Weights of a small image VAE: decoder norm batchnorm.
Rows from block 10 of the encoder, named by matrix and row number. Rows with one number belong to one neuron. Each number is 128 + 32 x the weight over its row's rms, rounded and kept within 0 to 255. All counts start at 0. Numbers have three digits each. After the name is the row's rms in percent of the matrix's.
# fc1: MLP up (encoder.blocks.10.mlp.fc1.weight, 1536x384), inputs 256-383
# fc2: MLP down (encoder.blocks.10.mlp.fc2.weight, 384x1536, transposed), outputs 256-383
fc1.245 107:122145153157150129124124148111091174086165106133090189100138105117121110139098106156102119097115099119115113112125136113088108144154106108138116092108106113122095162118097083084119112122113087088095163091113095131100107128037148121100119065138126155034090115116122105097096122105110144155148122103179226111137104129142134106104151102100143117050125074093135094097111114083113121110140
fc2.245 105:095150126087133065140161110141144178075099132075134159151027109124110104109122138122079128114112157145099124138092124127121103120078255120133107124150129141126124127156113105199140145068123114144113081132102128094137131116211163125098091145127121148147153108150144109149130196125171115125126160121071114109113127122103103080141119165108122125131110154064146092133166111122108157131143
fc1.246 137:143093121144115113162152143109127130155059150090128114183116142210146150145137137123155156148139148133136148145145165174164188145137192158122196163147165148166166108098151142188167147146156199138148130147127138141143143123170174137148181194084115094154148112146167155138137104121186149140123134179123116127111145140118152108144090202160133157159108102164135137130099141141117150154113
fc2.246 164:124134105147137107118116127136145123176145111250105060107188086158141128117107142123114132126129114093133096100135091149142114149168194138124094114126129081116131091126141109041082105168094150108158112124137099116124110097141100163127156171095079135107129109124101076135141204148067067158172210147151104165129102144137119102110173088119131109142120148148187144150229081088126108091121
fc1.247 113:131140140085138112120143115122120151102092088110166060169113126078119103082126166106084127103030120142123083136126148145098163063125082128163127108113123141125110134151146107089159103197121108114095128150153139138102102120151096128107103127139133213196132170153153112178141168172143160135138126112104056094112163115147145120136132151104164129131138137135146082170140124175096143133141
fc2.247 180:139130090139136109134094129126131255129142121171150096098125127161102161143137167123150111172163115102137141146147112145139129139112150150158145126157141137156113129107099170152136131078145120120111160111081150131155145109119133137156112125095184114111175101091099165145109087102107147091075115083100174152110126144112092148164103110173124143129099147161087160096013119128143105131089
fc1.248 111:148143160134147077140151146176153106173160136114149160167066123138162135153139148131122172147130170152145159159133146163155144130134095141150138141147141153140145133151157148155148154166135176162178111151152154150158151157141134151162145208096143189161182152164152160148160117150142144153140130193142151145107150136143147194143113154145139159203171142190142178160098103161127136173093
fc2.248 110:096120123119162188130112110152114255133156107214123113173184091204126112073128137118119167152157125136141133156159109134141126123107211136140104109166138107128112132154116125123128133080120174118093091111141109135111109117190100147098150147096102150141189131138113134141134160126109104134116117129119139158134137129153123115137121134130100132121118131119111098121154080105142132106043
fc1.249 112:161107163136087112078194120132144118166091127173128081116128133084160092165135136143100130130168151169134109105143106155092113164137113186151142138177111078107158127146125109160126086109134150102137129125140149125140131124128109122117179138138133129160173094163081094143117098147161130113137132145119141103119119127146094163120158043122155107131078147137147147114149150121191163152172
fc2.249 117:134103136181135172148160126122154158148118100175061128128147108115128118123081143113115182164106115113125156128132153130115083143184043117115137139146117125088131134150102111092092100164151113135111165114152099136154092187083154124108147137134112134119081114144121146120103095157073104175139113139179132094094098169162175147113167133141168151109116156156133137117141106112140164115154
fc1.250 048:164078145106089156143126120093140128093081084112166122125195157000179145124161149118116046098106123120095110133157098083121103133127051080148116138135102104135087121082134181149140125051161114114105107111120144091120172149155099085140086104121067105103091137126149172123131144146146155142082101108134052064084125102161160138098181125118081094076134170124129125116114125113082099135117
fc2.250 049:119130153118035135179116087106104024154149088089123018101168104255168136117142132096172147144139126132164174136109112067122153074133072136092095139108153141141115133152080141124181150176122127094118120111104153127098149107061096125118160134143085165099176144155136115095155150124120103149096142116125135125162076131180204170152147128129156115114088161091131126145126176098133157141117
fc1.251 116:118141120123106156099101098100117145083083096153103064087204109164093100107107108100111093106124104088096095114094097089106110122105140117125092088110114107119139111098096102121119086105084056120082142110103103092092101093085094098089106058148128110103090106116112099123096164114093120095120122042117102111150107114124121115115121102107121087077097117071101088116165116102115121100112
fc2.251 096:089165112112122056148143126141113160076133146094145146127002149220112107100133152145116139090105146159110133142141122148105117123119255119147106120114125165155109124134113102133159122063159110130085120120128131100119145138193154123108076107122145124127121105130138098163136146128191137140108156146086126109115130135134120126120120151142135143092096137094170113123123149150129142133153
fc1.252 031:132151142127127088088118141128116144136090181116081125102170095074111136054137119153084116108140130102127118076074127098136118102111165161111171141140146151156123088086146085124127100098131104085072104116109132117146151132115144128094070125162081132058054091164095104107140146104093171167130060116108057119119114073150146111113127068086069126135102081141170166169087131173073147144141
fc2.252 031:106109144082151070178135129141134027087108138094141116180086137141098112104101120104109117187069140132149155113136095123086157087071128096133151116139168132115161101169065136174154151165112101161077058111070130103095085114204173150149130124074134163123148129146171120154162160154106108169152169123082133116101034135119161068126142180164146119090081165155102088189137128149108170181084
fc1.253 026:136097145136105108151131167157083172090087098113065109086155097111134153125156125137127093144131096120073174074115167172136110090143138139130171163135179079105141173137166168133109126167184129187154133170163164110116109122175169068119086084139140118156159142143155155105113113156176173098063152057098166085129112149148083140178154156164150151096159146135127154138095077148083101095132
fc2.253 021:113096132120113165123139153114094167169103137097164167172105116107188100086122092174175159137131153132082085163095108160182135086108141148090166110136101082174140121197139081134169141109168145123146105143172084137205166130111147107128118102143076097104102110081169123100054107085139107175127101107151162189155090125165078164094117120083081153153153123175080090140096133081095120106148
fc1.254 153:107092100048157118131123095128110114147161111177151193100092102050127100106129163140161133108119111193114112125148107134132123154140053153142166141074132079083124160168121090087138145152099123117124154103095140108159119140064121171140110072150126111104125123153132133181102141129082128127188153109112085220111109122128134212121164134098122131177113067151137107140124093110123131131103
fc2.254 156:121105175134109171141194149131143068073084121092126162149109129198154110153139143118116132135134135102137129079121137081126137109171075190089142157162140129084132094116144155088139121127087096129149127158136128131128102141209162116122158224070091137116115154130176107109166170104119104109164177108143125147118115156154110131132143111150142167114167105119115109133231127113111115112111
fc1.255 161:077148117119090167128151119116125172088000139128141077124128180080080108117111099095094115084121112159118116095068127106127144070135125104114125145115099117124129159115120086112136108150128077127104140129101129116170108120096114143113096094134107146126143097109144042108097143089107077160148134112132109128133098124146105126114089104126114123079124085026108082114143136121073133125177
fc2.255 127:123107091144096182143134146145108118102121125142113030135101183202091134125147145130123091135105113082115169116145117074163154097166075183102101150143146167155138058103126156036113108159115080105138168167165143112114102169142114118170144180071127153134131103107092152104142123126109132076117132068131151124113124108115120097127091116154134098109141149114112138135188146146160128095114
fc1.256 028:133140183135092132173096124108143110155099126156163135159070181145150134201110134151113144171146115130102117165150124115117121099108186159082114122148097122124172151139114123086144152150111133168136082146165104116133153137177135105094117169139170167110101145105107198172120151163116159100079142174134177176145087154109095153185163164110183106155160141104156137179087089164102109154108
fc2.256 024:129153147100108128155145153117132166131097176193106079085184135110101157089082180141120077167113152156174140125138162075097091104166099081125142111165063148107122056121136117098154072153119145102128141139080116137146151120186098164066172135133098090128083106160078168192129123151109149105116096081159120119187152132081191111068131121178141145140139138121115096114105159130191109127165
fc1.257 167:101094097084137155130157130120116128141118119191155186117088105065130120144133147136168125103107129132084120090142109103079139156133032166152157119094139075086117118133076093075101136142108120105142175079109139101151174153079153119191130080163111094128131125143127154168116131127103132135143154116141113193114092117092118189123150182097158121158121092174133119131121103115137132125117
fc2.257 133:109125146136112176148137121130133000143039177108120167119037141136156119152160134126146139142134164100116124140103150088145133101137000168106133143117143126108132115106161163153096144162092130121151118158122153126148139099114114136162128162095126121082075163166154101118138116088147131118111186143125144141110124105146101170119162083212113135132138151172111164132211150125122110118143
fc1.258 029:133137142140101156125170070123142219110146165133114076112114142106117112142196106123112110087114157168086144115097159165146099105115194177124187128091125110059127082122142103107139133089158192104087122208123091081129156165073160087150137101145139109168089138070129161161093154116179139139143123170113068083131159097120111145167161140099122204164136182089129159085137099083121074110074
fc2.258 027:104131069163117123178146108120090146185126130106074172165111173119120127137141133163150161106175074141131158166146112140075164089150157146109134124144107156152144124096105098159118119164137116130138160092127109137119131179185167087142175173116104116127181102147089145130176197176101175151164135097200172124060116106155141135125116154120172130091085106129129071100080108177144148141095
fc1.259 115:115157080105110104148141143127088184078103107147118052132191123142102058117118126090110135109053130134091095090095175126096162093096065092159102089105134142121100100153100107111165105131131073139098144129147087099132110119105141135063100113166113152152125135137137074157112137128123124131109130057081114104161110150150115001115158156099155104083128128078111075152117117148136146157197
fc2.259 160:152097130149088095112111147135097253124219100146151057114122155228136115141127102142135101123159115104183164132164090087130116096131137137127075134127112115142162131129123129128124112106135107094113145133089147145146144152092090135186107112106137073089153121088114101130121109135131125119117138077120137122149133109136124144130093067140123111133122118159153156099084129142139061122146
fc1.260 115:098131102106129142101107116099110136085112115141106118086195104175095108119117110109102090114118083116093107104106100111100098117104131103116109093108107105116103116117083108093115094113099067114070126101122091092085090113091133094093109060156116166067079112109126103118097163116092122122108139054120166105163113115142125078115155120098111094054091107089123073114182104114103117082164
fc2.260 099:121162131145118051133131118131127207113069122075151143108022107169117133117120179131118106123097146126147119152107125139141116134087255124158114139126147164136113125132118136179130124065142114118118133120097140088142158135207111145099095136178157142124144084111129125155124149132172134106116177078079097109131139129118115127134096111143172132143126146085145130124079153127127148148134
fc1.261 115:157117159116123098095159098118162149123154169066126071080147139145110106085109129148098117118171142135133123118113076156106089132085173140152128111154112129065171104076188119101151102096100134101122130101143100139084119111123140174101122190098135168111115158148151129124117097127123149148128122083123102063175134086151128102148152057126115153120129149113090127092142143076154090161153
fc2.261 107:071118079093129074176124128090104200119125155141126135119135159097133143128123151162144130121112164153140161140134106101161141132165147124148119131124142119160128131135126128150155137153104129111142152140085154123070150099091125124095114127186190141159157200173082097138157077120132172130057103128114120153148103159134115102114110118070133083162125126141143129103074195147115092096120
fc1.262 145:065177082089144057169113149066143148083084124095119086111182174166087132089142140155104134097018149130113090073097151162063131099108124147152095113112088132142123088097063100091174111102136084121095161120124115121093093117102135138081095133162114154182069125127130087101134136098121166150134135111119079126207109187124144053109143151100172091079137157079127075115123108130153121154150
fc2.262 111:137116131125099059130155167116085215132136061143124021161123158130169111148102134138151083153116157087144153130106118093111124070155048067114071132109118121148163185137093129204137127144132123116190120112129148141162144149067085118156147095114105125128185155147139092092144111142123142124120136135143082088161077086125132079140100089104120105126136098141140173125080168119127113127130
fc1.263 039:108110087106122155114123116074111081159153126105119077176083133162114155113099169116127152160076103099115157127093199148135121130141118161124131129105171152092138095126074090111161155076121209165163079153188083077174139138139126148113142153112096096129142139116125183120126198134101145113121103147065110180125155163170132138113111182177124133141142159142129135195148155108151106133121
fc2.263 040:150161109083129131110121173198115148141135097116124088116255144255177108114083111093130124127135144195147195204146096091100148110121205135139123085086124131150132116162121134150093160131119136102108143092117139136102174137119070159161146126152134153144183144131165131168081153136138106082132149119133120126186079126148110147127151141111092070101105134123133115119112158187112105138141
fc1.264 128:126110166172141081152136147159159130162071167094114128164080139205147144157156130163151168139157159142147136145136162178171141143158141141125171174165141155125161114131159151174138144140148193124155123157160130157147148121174155124157148219119127126158166113147152149155144088142146133147134138198124200138113160161148158090129099174158116127176165125147122137115100155154142143174128
fc2.264 148:071127107112108117129189110144142090127152124187128117145165075093147122123128127124105129097079128174078123093124111139144126113108166085101120114153140114138079103174153106038126141098121140115135081121123119128152137097156178143085112148074136189150157101154100080126131168096125130164106209147135117143153099148127112016140153127142132108161136134091162147105240084092141100102121
fc1.265 096:151153104153099183136103140137100125110125084063227107099167118122128163163128124126098114131125111144132127031118081185125116127118189160130105124134125123131113105124163132054096110085115113109140111126120114123191139097157092094114101144081140143145146114118136141117138142116158126057160147131114065137170163131104148151151159074124086166111155141150166150134141108115107118116172
fc2.265 121:142125148119093067135152118121124104144106157142145123140167119255143075153114126115142110146158123151148153110135149082111121142114132130113102118164124152150131121107164147238157104173097121115118122106135123107103147157024128128208165108083144196134091122142131118124117104142194154137091164146173161097081127124160178137121105155135156114146094080120097141093142108139141103109134
fc1.266 163:150103101153114110123133134158114131111207149107118078151129129171129147145137106136164130118141136108124143099157124135133146108137152194151160192134147160097185112076174138150107134182147133114148106150088136135118137098156172131105165150132131159106117139151142142096152094124128163158106113151167215087179182104142155098148125139129150140115154148104139132125060175186132124132125
fc2.266 155:104108086121137121126111153106100172112101129166121101172216096101092150079147111133119132122134071084108136127145144102156134182123164167147155114144145095112118126130119129033089144133095213093145141172099120115110080128147121082182178147123070130111128108080120135130156187132090075092130151148118084180207091118076092097126078130106093101157179127103138159167193107088130118107119
fc1.267 046:190085161172128103156158177132153166168105118142157196194142104154147156169164159136150182122148137150114153166141162181110163157125178163148168174126174127164179183134180140143128143123128193153164088155086147154185125113132119144154124198098135134131167105157197201144155113171129147185182155173143201144095138146117145131113162157155115130196152126188116156131115100138131122131081
fc2.267 037:132157104097148084107080089138132092106141099070169094105234116136116179121152176122130069166130149164156121149126094130204129150100108117112126130153143153164120112099116174132147190179133104152112159114134181081109112192186111081139114156177083155198185154127155105172156133090165118139079230091064096085132174152153079059083161096141128114135104122100142091129192152145118175145160
fc1.268 126:149124134162131072148156154137117107168230135109153215188073116202127125141122154112143190180134148129134166133147153163137170140146164157155135136161133132139125146157161143107192175154158181161160113152144136144164152157172167130145162160073141186157183162145159152136160091132136129168134131211147152147127147131136137140153132170132136143183136121206126142154113105159142154141118
fc2.268 125:121148122110162134117092145139138230168191137169100073111154117206139127108124119159121117150152119101157126126133101131138140124120208170150111117117141102143141147151129133133090111111099091091104146117117115135175091114183073142110128143201120073110145104106099118148109166158120114115151101071086134177056147135126103159109112083137130132143112158125123127143151096090087132126070
fc1.269 130:118116111116121061130130129122106155163145165152132066133105125119138159120148109173113164176143136134137139089118180159170123130124168091158152136161127156111132135143156139170160136157134208079101099150168094162085118140155151159108154185120130099125098134124125163125133108164137123120137123145091126111122137157146145088130121144097141130125169164098106134160110130114142125150171
fc2.269 148:099132127122145086136144112106132228100028112092146141134122115035147132114118149102183133133099123166136122166094089130158111121058223129131137141124156159163119147157148156197104141033171174146117109109100155124110160116185103145081117119172172155146201108128101133118114126072135150127079139125115165097146142115135074126147110122140138136160138122071092135086071130119100158174111
fc1.270 030:059141066074168095150110133124105121155140151149097162170132198107160179184175127136126153105117162122184174170074090084129132106130098088157174094158127104136139153102101177092133157083154105102076106101136134151125151147135135100130128111190162143076100182183167133182199197118094141158185091117122156105146135173135174157080124146181119185134181162104100109163048178117132206087098
fc2.270 030:108166143101180104105103109108140189129092147247115136157108094069109098097090069092109124125167084142150131127158144158102139133120129155153143166119129108142066133091076120156107110110165117149112146131169129108112121110124115110077156128127128189116097085123077129177120121168154119126100170191134209138138159086128150125125143126078128092153117135132171123177103069129182099156176
fc1.271 191:101152077127162120204136180115096117086000150061102123099120167110146210154108134107159134168230122135150121149145131168140081160111123155144181099118160117110151107150171197094112164053178093169142152142089078107177138177093168137139162127125124149121150104119084110133131084128077143114154116104106131111111109148136101090146119087131136152086088142140108105127140122154103163156139
fc2.271 134:134122110141096178132162162116166136142083137176111101070131183061146107125159161112134119119083131129162109115087131095128107104173055137095089174086147198144128063111111123067118132124197095162147161105172122095081134133096094139167125146121099170129084097108102184092122125115143177138121111065119117065118108161133154114127165138141104147118115126143115147133131138131174132146101
fc1.272 056:118124124090140138148096144064088157083128148096139096110171150154090128138145099126117103099113127086151113096157114115094126124135086084102133094080160121109085107087063113090152132103164109088082139100167124122116109062100131133076127103182114054080085080131099142111083173128118159115133145083117083139155094117149128126142162119127094110051080143119109096115155135123103139109121
fc2.272 054:175158110124147049106135166147144055122149130072123152111237093255134076094123184150107114148095092080123100172138130167168135121187171154096148174165134143143117058145124143143165099143129130144107082147135149124147128146172143201087093161101096121123178149095192148127105154163118189108170123141130152131133162121122121086119108136133145157159126158097123143143087102138100114132059
fc1.273 135:159102117143133082171152147106105083183157168070122132168109126199121142138142147128160172130144147136127142146141169169156178144140164139121172155156160136159155142124136148180192142138162216128147134156142142131151113128170175147138173181071108150136145128160159148122123120132162133137142132203169119149112137147132121101139111186161125166152112114152120139137084122151157128172105
fc2.273 159:122136096119106120114122137145150071192177118212115085104185101213147128128123101129111121137124114106128108079136096147129128141168190145137099116122125056102136102130136085065092123192080112097162141144124098107117104116142111155146139182144103131104130131115130075139135186152076094152164197128146109173103112155143161146097170116112125108135126160157188139151228097127093117085127
fc1.274 027:139145145157103108111105069122099132060107135148123137155146141095137102149093149146182138072074130103100135092102173132130124168071124163195138140120075127128165059166129147188077091086160158142157116121147118111099110137091176105091122157129152168159098132079109141149098145116142087086092136101163149121182134159163169092145081127136070117134110110136115101133141089182089081104084
fc2.274 021:071101106098146093118138167096093074188084117134142181117103151179179133120103176108088086178093086143088082141132087148162161124077156152075108100149157136146166122155158080147187145106158147146130137116091097166174146083151095151181074121133115126125119166173161073142123163070076097185109123134128077140138098121104104138183154179179178126164079102107087102154106133105163101142138
fc1.275 028:114104144111114148087154124165104121145120133158118104119063131031084150084093111147080176121139114160105078099103157129101083172135135106135154101085101126140192155158089141164045125109156193148151073165131113121125128105135124117158092159093086098107167081152104204213132117158146111112146131120159132101178086106182179184086174146096184179162194152193117125133132116116095067149124
fc2.275 026:107182138082124155170137085135106136150099159214107168157110118098147084063078134093152159170151176178081156171185120130127144078146167158123068139125136157104163150098155176154120084077101144137148159084162117164148114154139154121077128092116139114116150090127105150098176120141095175142138139137114149115163144105165153111115104121078137117158118180124110106176115121135142135157144
fc1.276 140:096132104105093141127122121158130122123000152145155058098106133120131107108097153092075108112165124138102128076129143103148101098118135090137075140136113138095137080131136128217107102149066128108143109131132111122124171142104094095103108120146132052196128120122120130123153153138158118106105114085063059153134111149107162203133086124127116106189110174121118159163135134182140087144112
fc2.276 137:075122108115164169140133115158125224097174136140121160153104132126104129095130164135137179120116150143140130157134125157138123107078231124113130121131125133133118109158129131120134153054147161118106077106119144110134135109185144141082123103096126114144192124106111116136130126119126135140109132155105162122136130102158095102140160129141115128109117139128118090088064099108133152150095
fc1.277 128:095172173148116154111096129064137134111160123072138117059125134135120137094132097142106162086072138126142099121084099133116089140098154095090142058123129124118137090106123128126119090137197111159099135134133128152161092107101129159125085168172143067182136126186125083130132075070146159148109131135141046135153131138138133110117124107112067126114099150185094142084154177075138142159139
fc2.277 105:151108122138146109134189176130126244121147109085059130130166150104186103127095153102090170183130147102153147122125137152103134091184075105141107119101134146141147183142089123178170096153126093124169135067155090140175091127078125164112125113151140125124153184148129135072105078136081142159136124135165137132151053175203123127104180095122169092121111117171170135118108158120088097074145
fc1.278 118:120143115071129149108122095119133085084084152135128082097152136060121126074108130111122133080102090146102100093104116096104122107104138124124100077114139098099107124112103132133136101135091108128078104109102134116125137090101092108099128059145115118200104112126107123161108172117127163095087148078072029110168109134133137141116160136125129109081112131050125094124173115138128116118080
fc2.278 118:114157146128156150120114157140114158129255129186133122134065159254099095111125169120097132131176107138146150139179100130103123112135185135152123122109110129135120105126098128000138129113137109095095110114111131167127135135193135154103115141104132073092131130121147115148118135157101128123154100113116143146107138108142110170125154083168128155107074173155131110089098124147134101115090
fc1.279 109:091135146120118096147120108175135169100148115119119148120150108112139111179088136110088129144108142148139139083092105116132074096125166090145139122151123153148180126150114130188100110166115089166147146128118127120099106141140151174133144101117182124072139101126164125124137090139151129138140118172114134115163109097149199201089167118109102149188139127107120125143106153163144129157105
fc2.279 195:122113151117148174120169143157109135093142116061109170172121164114122110054142102131108160090128141146157128134134137124135147137123139121107109136123091120098104149154143093096158139115138143138099055154148129140108104169212145099070149168103060114139175173126142107117139157152141120108177087097131095113111151134147099123119143186060119140104138134080138088127164077087101153097090
fc1.280 110:154129144146160102153145151156161120175162155104155219159074135130154149141145151159143177140122166145140142147135144172156137154154110138166159139158142136157146147163125151136145172137157193135163112142158158132183147146134155151133135187092137187136155141136156168146136089143137127160156129206126156156098135145153143125156124152141136154187143144194145162147073135154162152162097
fc2.280 113:097097133122144169110133123157126246141146117157079136146174108169130104101137113123094150117164139128139144143152121147147149113121184126104114101146110109119112122166152106092143135109106113120127067135133111142134096136211119147070154188100110136129190120131131114133135161143093111125145149081118115162129121110138107092121131136115092128132113147131119101114195082124112120099106
fc1.281 116:137121150165151088153146139160150126184168145112148238162076125170157149164150143136135173153130156148140149163142164170135151153131149147146141146159146145155139140147129147109149179159168180136160119151141133140174158157151148159157143176097143189131175149127163154147136087152142121152163130218144182165105148128141146153134117146163150153191149135201135145131094127158143145140116
fc2.281 116:095097133108150142119134121163136243166099133179103125151197069159115090104115138128090152139159129101118145142144120142146135131117175140115101098170135114126118115163153120112122122094109136126118096124145111121152089107228114148082153178133089156132188097139113129123137147135099110143143172080123129152129123131104104077134129133124102131163123133120120109114200069093116140095101
fc1.282 116:102143108117109164107108106108099144090098093141103071097221094187101110114106100110111103121134078100118111141124105105114097105108133098088095088110108119124116117112108104109099107097089055118092143096119089094106108118087096093099108046155121132092092103104104121110097153120101122103109133063129145120136102118124105095095129115095117099069087113079099089101161099099107123088153
fc2.282 104:100164126112116041149155125138110172084120113095158111116033143197127103103127166119095113083102151154105117146121115133096110113092255121137108136121126166144108122142112089144135105064136122134088104113095137098136153123176147115133073118114153140133132116119129092146122156131191122138104166140074110117138091123125102127124104129146143090113114147073172112133131161164136141152162
fc1.283 028:125138089119175120098177119119111187115087142178159082126123086117142099155144123095171161127113057148153095075155095142102074076149105122120133133186120140152152171197078118115139152133101100180126102093175171113076144082084100094174125132138108157121142166154154140126095140136157097093085152133108190119140085108061148147134165088117166152148124101109054136130124093082085159104154
fc2.283 027:107107164156099070104093147155124162149171153216135180115125131112084148095142160099133155121137118117141083115145151142113164172084132132124110146180123075106139136112112103150144196068144161111126138153106180090131115119128145056086123173123150143132065073122149169107145117160127064147173112103089138118097154095094106131134036148085127069116136163089089145165069123161129093121151
fc1.284 111:108136147118159142089110112179156138144099122140090104075089167000150114102137144175129119060099135118126107191126118151157125134135015110151097132095113160137116157136089114106136165131113133134137127105102141129157133130118099123128095137160111122135109151107076122108133144149146138107126108089116118119143125112112103251108137135149097128150162107133176139131123125087117137151128
fc2.284 107:126143132116078132122127153091100000134140102134174120151194185236164131180163104109137140148073106132102145041109139086108113088140004095104117131122115130110127119093100147158119105203142133105144161164148108147112121126093118131144120130097116126111139148124134113111122129107152148152135085187152131118143115153147142145131142128119147117112155132133132149134150156138141121130142
fc1.285 051:147120131179131169150165161156180118160085113124104086177139170144189174165143131123150144146170139134155131167116126172140143190149171135107139140154148139141177158134190119208139165136141152129173097153136197078183187172111116117191147175085125121215170118156125094114102078156168108151150130199109163139136131170164116151122134138161113148155080142179144186146121127101140132148120
fc2.285 051:127182082100130169142078157111139110144119137160134089122255128222129188098140149161158089095126110159124186163104105104151146133165043137111125113109116118121136153131097148069094076189134094089119187117123161091102115141117134087140143152152078166141098139143137176129131182144101148150129149151187174099127091092130146104094194084131159128103095127086126124157137127075071160127077
fc1.286 027:103163143164170210114167148080097184141157136147150092129082086070132140146098125153100096096143168105141180100092160084093139085131134147114162117136116117084156145169158126143108144146153172161172111162114139161108154090182145164165110083141144116120179099133190080137110162108071081096171115163101089108053138068118157109169200120126150184153104162134118184145165157130154137152088
fc2.286 022:082099165146113183085118186118135114075138104119161077153185160171164117201090164149103087122116184101129141112164158064150117148100167144095113149141128158066140068135133103157161105041128115092113160148135121093114096144120126097157116056135163122125099172145144152141108141148167145141121122098132170131206116105122130103094197103142150114090186192080151117104195131143083105152141
fc1.287 117:115141125141138174116097100098100203090122121174107126074193121089077123112105104155117121089116113137116099118118102138100109139115173077145106088118108078115091143113105085111146108111115090094081157094106081111086098109075125122088094055164150095095072103102094105116104149122129130111142117082112140110150118120117127118109126118104100089067083089113118077121153106103112120109162
fc2.287 117:122125129084114079140175142160125255105099123048128165125075175173111126120132161124128115086108111135126164136119131147101143093122236168119117133099121177150130135149099083128143112103131073192131106113097144148116126163206149145093077171165145135115149125135163120149109132121152152123138126089085124125128119124128115142143132141095140153144119131105149087119088131134128152127133
fc1.288 148:105104114144080114124165117125118158109000111161125042123146106119151100121113117107100080122154113112122116080126137104149111114121167127114160138086134141108163068101136097193128107146097153082114137125112151139104148146114089103112110152104096000138118124120121139123131100112192088098089127096116062117163106122113166160163127180144115107112114117096112162131126141147108100142085
fc2.288 159:142129123140164150129137099135154154096082132156096075124132103128091153098127185114119143134118136107113090161102152131116086122111177150129091150165125115116107115155137162184125132075147166172117057132129102065121127106174118136094136091082093173147142122132110127129157179129110131122142122133099149086139147133136094072134155140114124172108110127074108115145110115097135162143066
fc1.289 033:147112083154140166165132162162140148143142104118127152120055085110128148116162127139114148148096115136127124126111087161189134100176132121117172148145155109125175163135106171089129177124105154164190155112147163102144135136203173161195124176069102139150177136130124125178152078165115114157121103148171121157147122151145117136118127106137115153174109144182135131087113112169158187153144
fc2.289 036:084180149090096180106119094106101090109154122066143093099210083180124126104119157131112092089135174172106126168090135137133133163099188095114123123117087149160112086117104122155158130120123083120157131184114140087129138149155145139109159124144151144139201113128114165124151160100105155119106153119117144136136151075130130125159163114027117132139198162108122110187171194164116127111185
fc1.290 114:104142124105121163129095120114111183089113102162091032061154104085101115104093111105097107082116090129122097104127108147107098114102130105120117074097101091105105111112121104133113090119085078118091147102091097119115092118086110100105111067179135112114081128118112108107105158108103141107087149056113100111144118142126145118104131137104117121079095094085121102109171100108070100103153
fc2.290 099:100162116114132058145141154150116255084187110126137125155059176175135123112139160139115114092098109142130144141117140126097104115122255141150097123108128166133112141122100113116116130070140138137105118123114141132121156143217154123111074124095144126121133116125146079145125182118151121130135144146087117122156129137129119120135107132133151125125110124089172067116089146155122140134123
fc1.291 133:069152166124142088171127139123135130122213140135116182125103085157136109152103155117084139126107103147153129102148156136141105105163060103161127126126132141144104134149103108086071134152108110114140133084188084154140110159049168152125135110134127255014125126112152116120109099092134151177127128124162255160084133167179160088116162142140154145104125111164150127138101092124124131092124
fc2.291 126:100139113107154102128150114156149226091167140155132155140086104096117114102139143125100160100119144103104117140120129146132104132096255138127122130161117122126121103140124128141157126077113159119119076130087115090153120086228164121084133111115123136145194122128138106147145190156145122121129143119073112148161134125119104110134083136147108139139129137068127085130162088085105146130122
fc1.292 035:074118179108128096169110119113131156084136127102126109050085115113069136158134098203133141134116150139176141138175115097117128106169190114135128150114140170175105140112086109141115126135121201150118164125163093120143134140149179074111135150172123177179130100093102123136159116117096136134146148164081128178128095131165136077084139131138129098111147081141088164085153103081126107086122
fc2.292 032:093112134123111074152175111121154129144133178175124084164077144037190109067093142102117142162156130107135133142136142096184153113095126113128143159157175185116121098072122132156144127158148122097175101179096202129105157133155080141101122158124150108059110157140116166127156118098156128132145139111138095096144165080138119136122159112083147099108210189102129107153103184176072146201119
fc1.293 146:115153119095121075117091185178144083137101127071130046097089195147111096111188135227135104155133145167174142145146150153109121147122181089157056099155132171150082164126058112191181056132144137131128154155090100125172133118151143169141138187136079057122138114163086125143146176092050144158154156135169048143128121140093089112119152128119130084143088137126138152104150152108135164187135
fc2.293 128:099144105096151108165129113117131181138208152114101122139098135132160168158114127112100181104132158123125165142152115126144162097186100140130208116100154094096134147123164139095156125159104131112129131098116154162160120125071164122128129134119169148125091160089130112124109080137115150137098177161107178141196126176188106067087164084161160129111070096117129133092182164117125133088170
fc1.294 145:129150137112106159074121123107130076140205130126133140137157134070124155099159093102177168102082122096118165114098100141132125144130023144125155144121142128137119163142130130130107095129144179133136120145076174139184130113168132075133172099109120183148138109129130164133096142139123152085139159154141121109137143104070083086135116120149111133117083095203123130098154122106134119147097
fc2.294 151:174118160180133095124145152132164000143092154107104122071159101255119116128103130128136100123132132135139122135118137126120123141134004125148110110088131130141134134112144132134163126229136067191139113124142135130079132137059114145144114104102134137121081117151122122118115107113115119136127155127130121088077117147149158101132159138112120134097086148122131117138171121159139133116119
fc1.295 028:101165079118061114158175124145115106129159140141102140145138142147147102162148117125095142144153167144115085176174113125152157113153134080162053103141109061135099102127144091140073086131138098084100164170123148089074097154090115081106084146122140130090085108148108115114134138079120130115143138149085087114078144129198067132180081085156148156134135150164087139112090110089183115138107
fc2.295 024:109160170074137159124102141159180110153137153076157145119051075185146135124166123191133108102115114145171119099150138135099061139108243086105097160151138156141128081161192147105125197168102101122116082144085168123108115183100149148189095133103132107072156125158122086126154086111183160098167130171151156179091151149152183108160153090096135072135078158101113077092134084114122118086140
fc1.296 108:129164118123123166095098103103108126090084102157117108099175130077112122103099114126122110085100098106098092097105109091067122129099110112119129092081108087106099135116113087123124098120125075112077130096093116102120113101088102096092105052137109113120097099106100120116103156119108137108118135077117066099172103101087112123122154117122118116077092109077112100125156117093126123111120
fc2.296 090:122158123113133082153136124140128175115152124083162118111008140242095113119137158121103123101135132151143134147143137152113112116120255128160097102131133151144116110134099114115125129092136093134110125116121111133102147141163153143102085130159124115142129125113160105152123121125151130117137133114113140122121123136153125124138147154102132152125087160101172081120105126163124145118115
fc1.297 125:117161157150165094137116159182136129143222133122144183148083127117177127148134135119122151159116161163165145156134119184164134110142069146148124141126132167144148130148162153079102168158125164139177088133123137160127155168122127178156130173119149247126174159145130160125126107136118162167121098241178206103109156150156149177151127136115140163170199147163137172109090116164131110119141
fc2.297 138:097142103110164127127113108135143130099039127120114155131188097145110143095131165119118135111090147131103123133119151106159123142122217139131166161139149133124116102152128140148172119094134177166130143130116102102095101080184128116118147072163138182145210133118112154128142177103134146128101044097112120130152120152106098085146069168107105151145160087062094091165118137087134179125073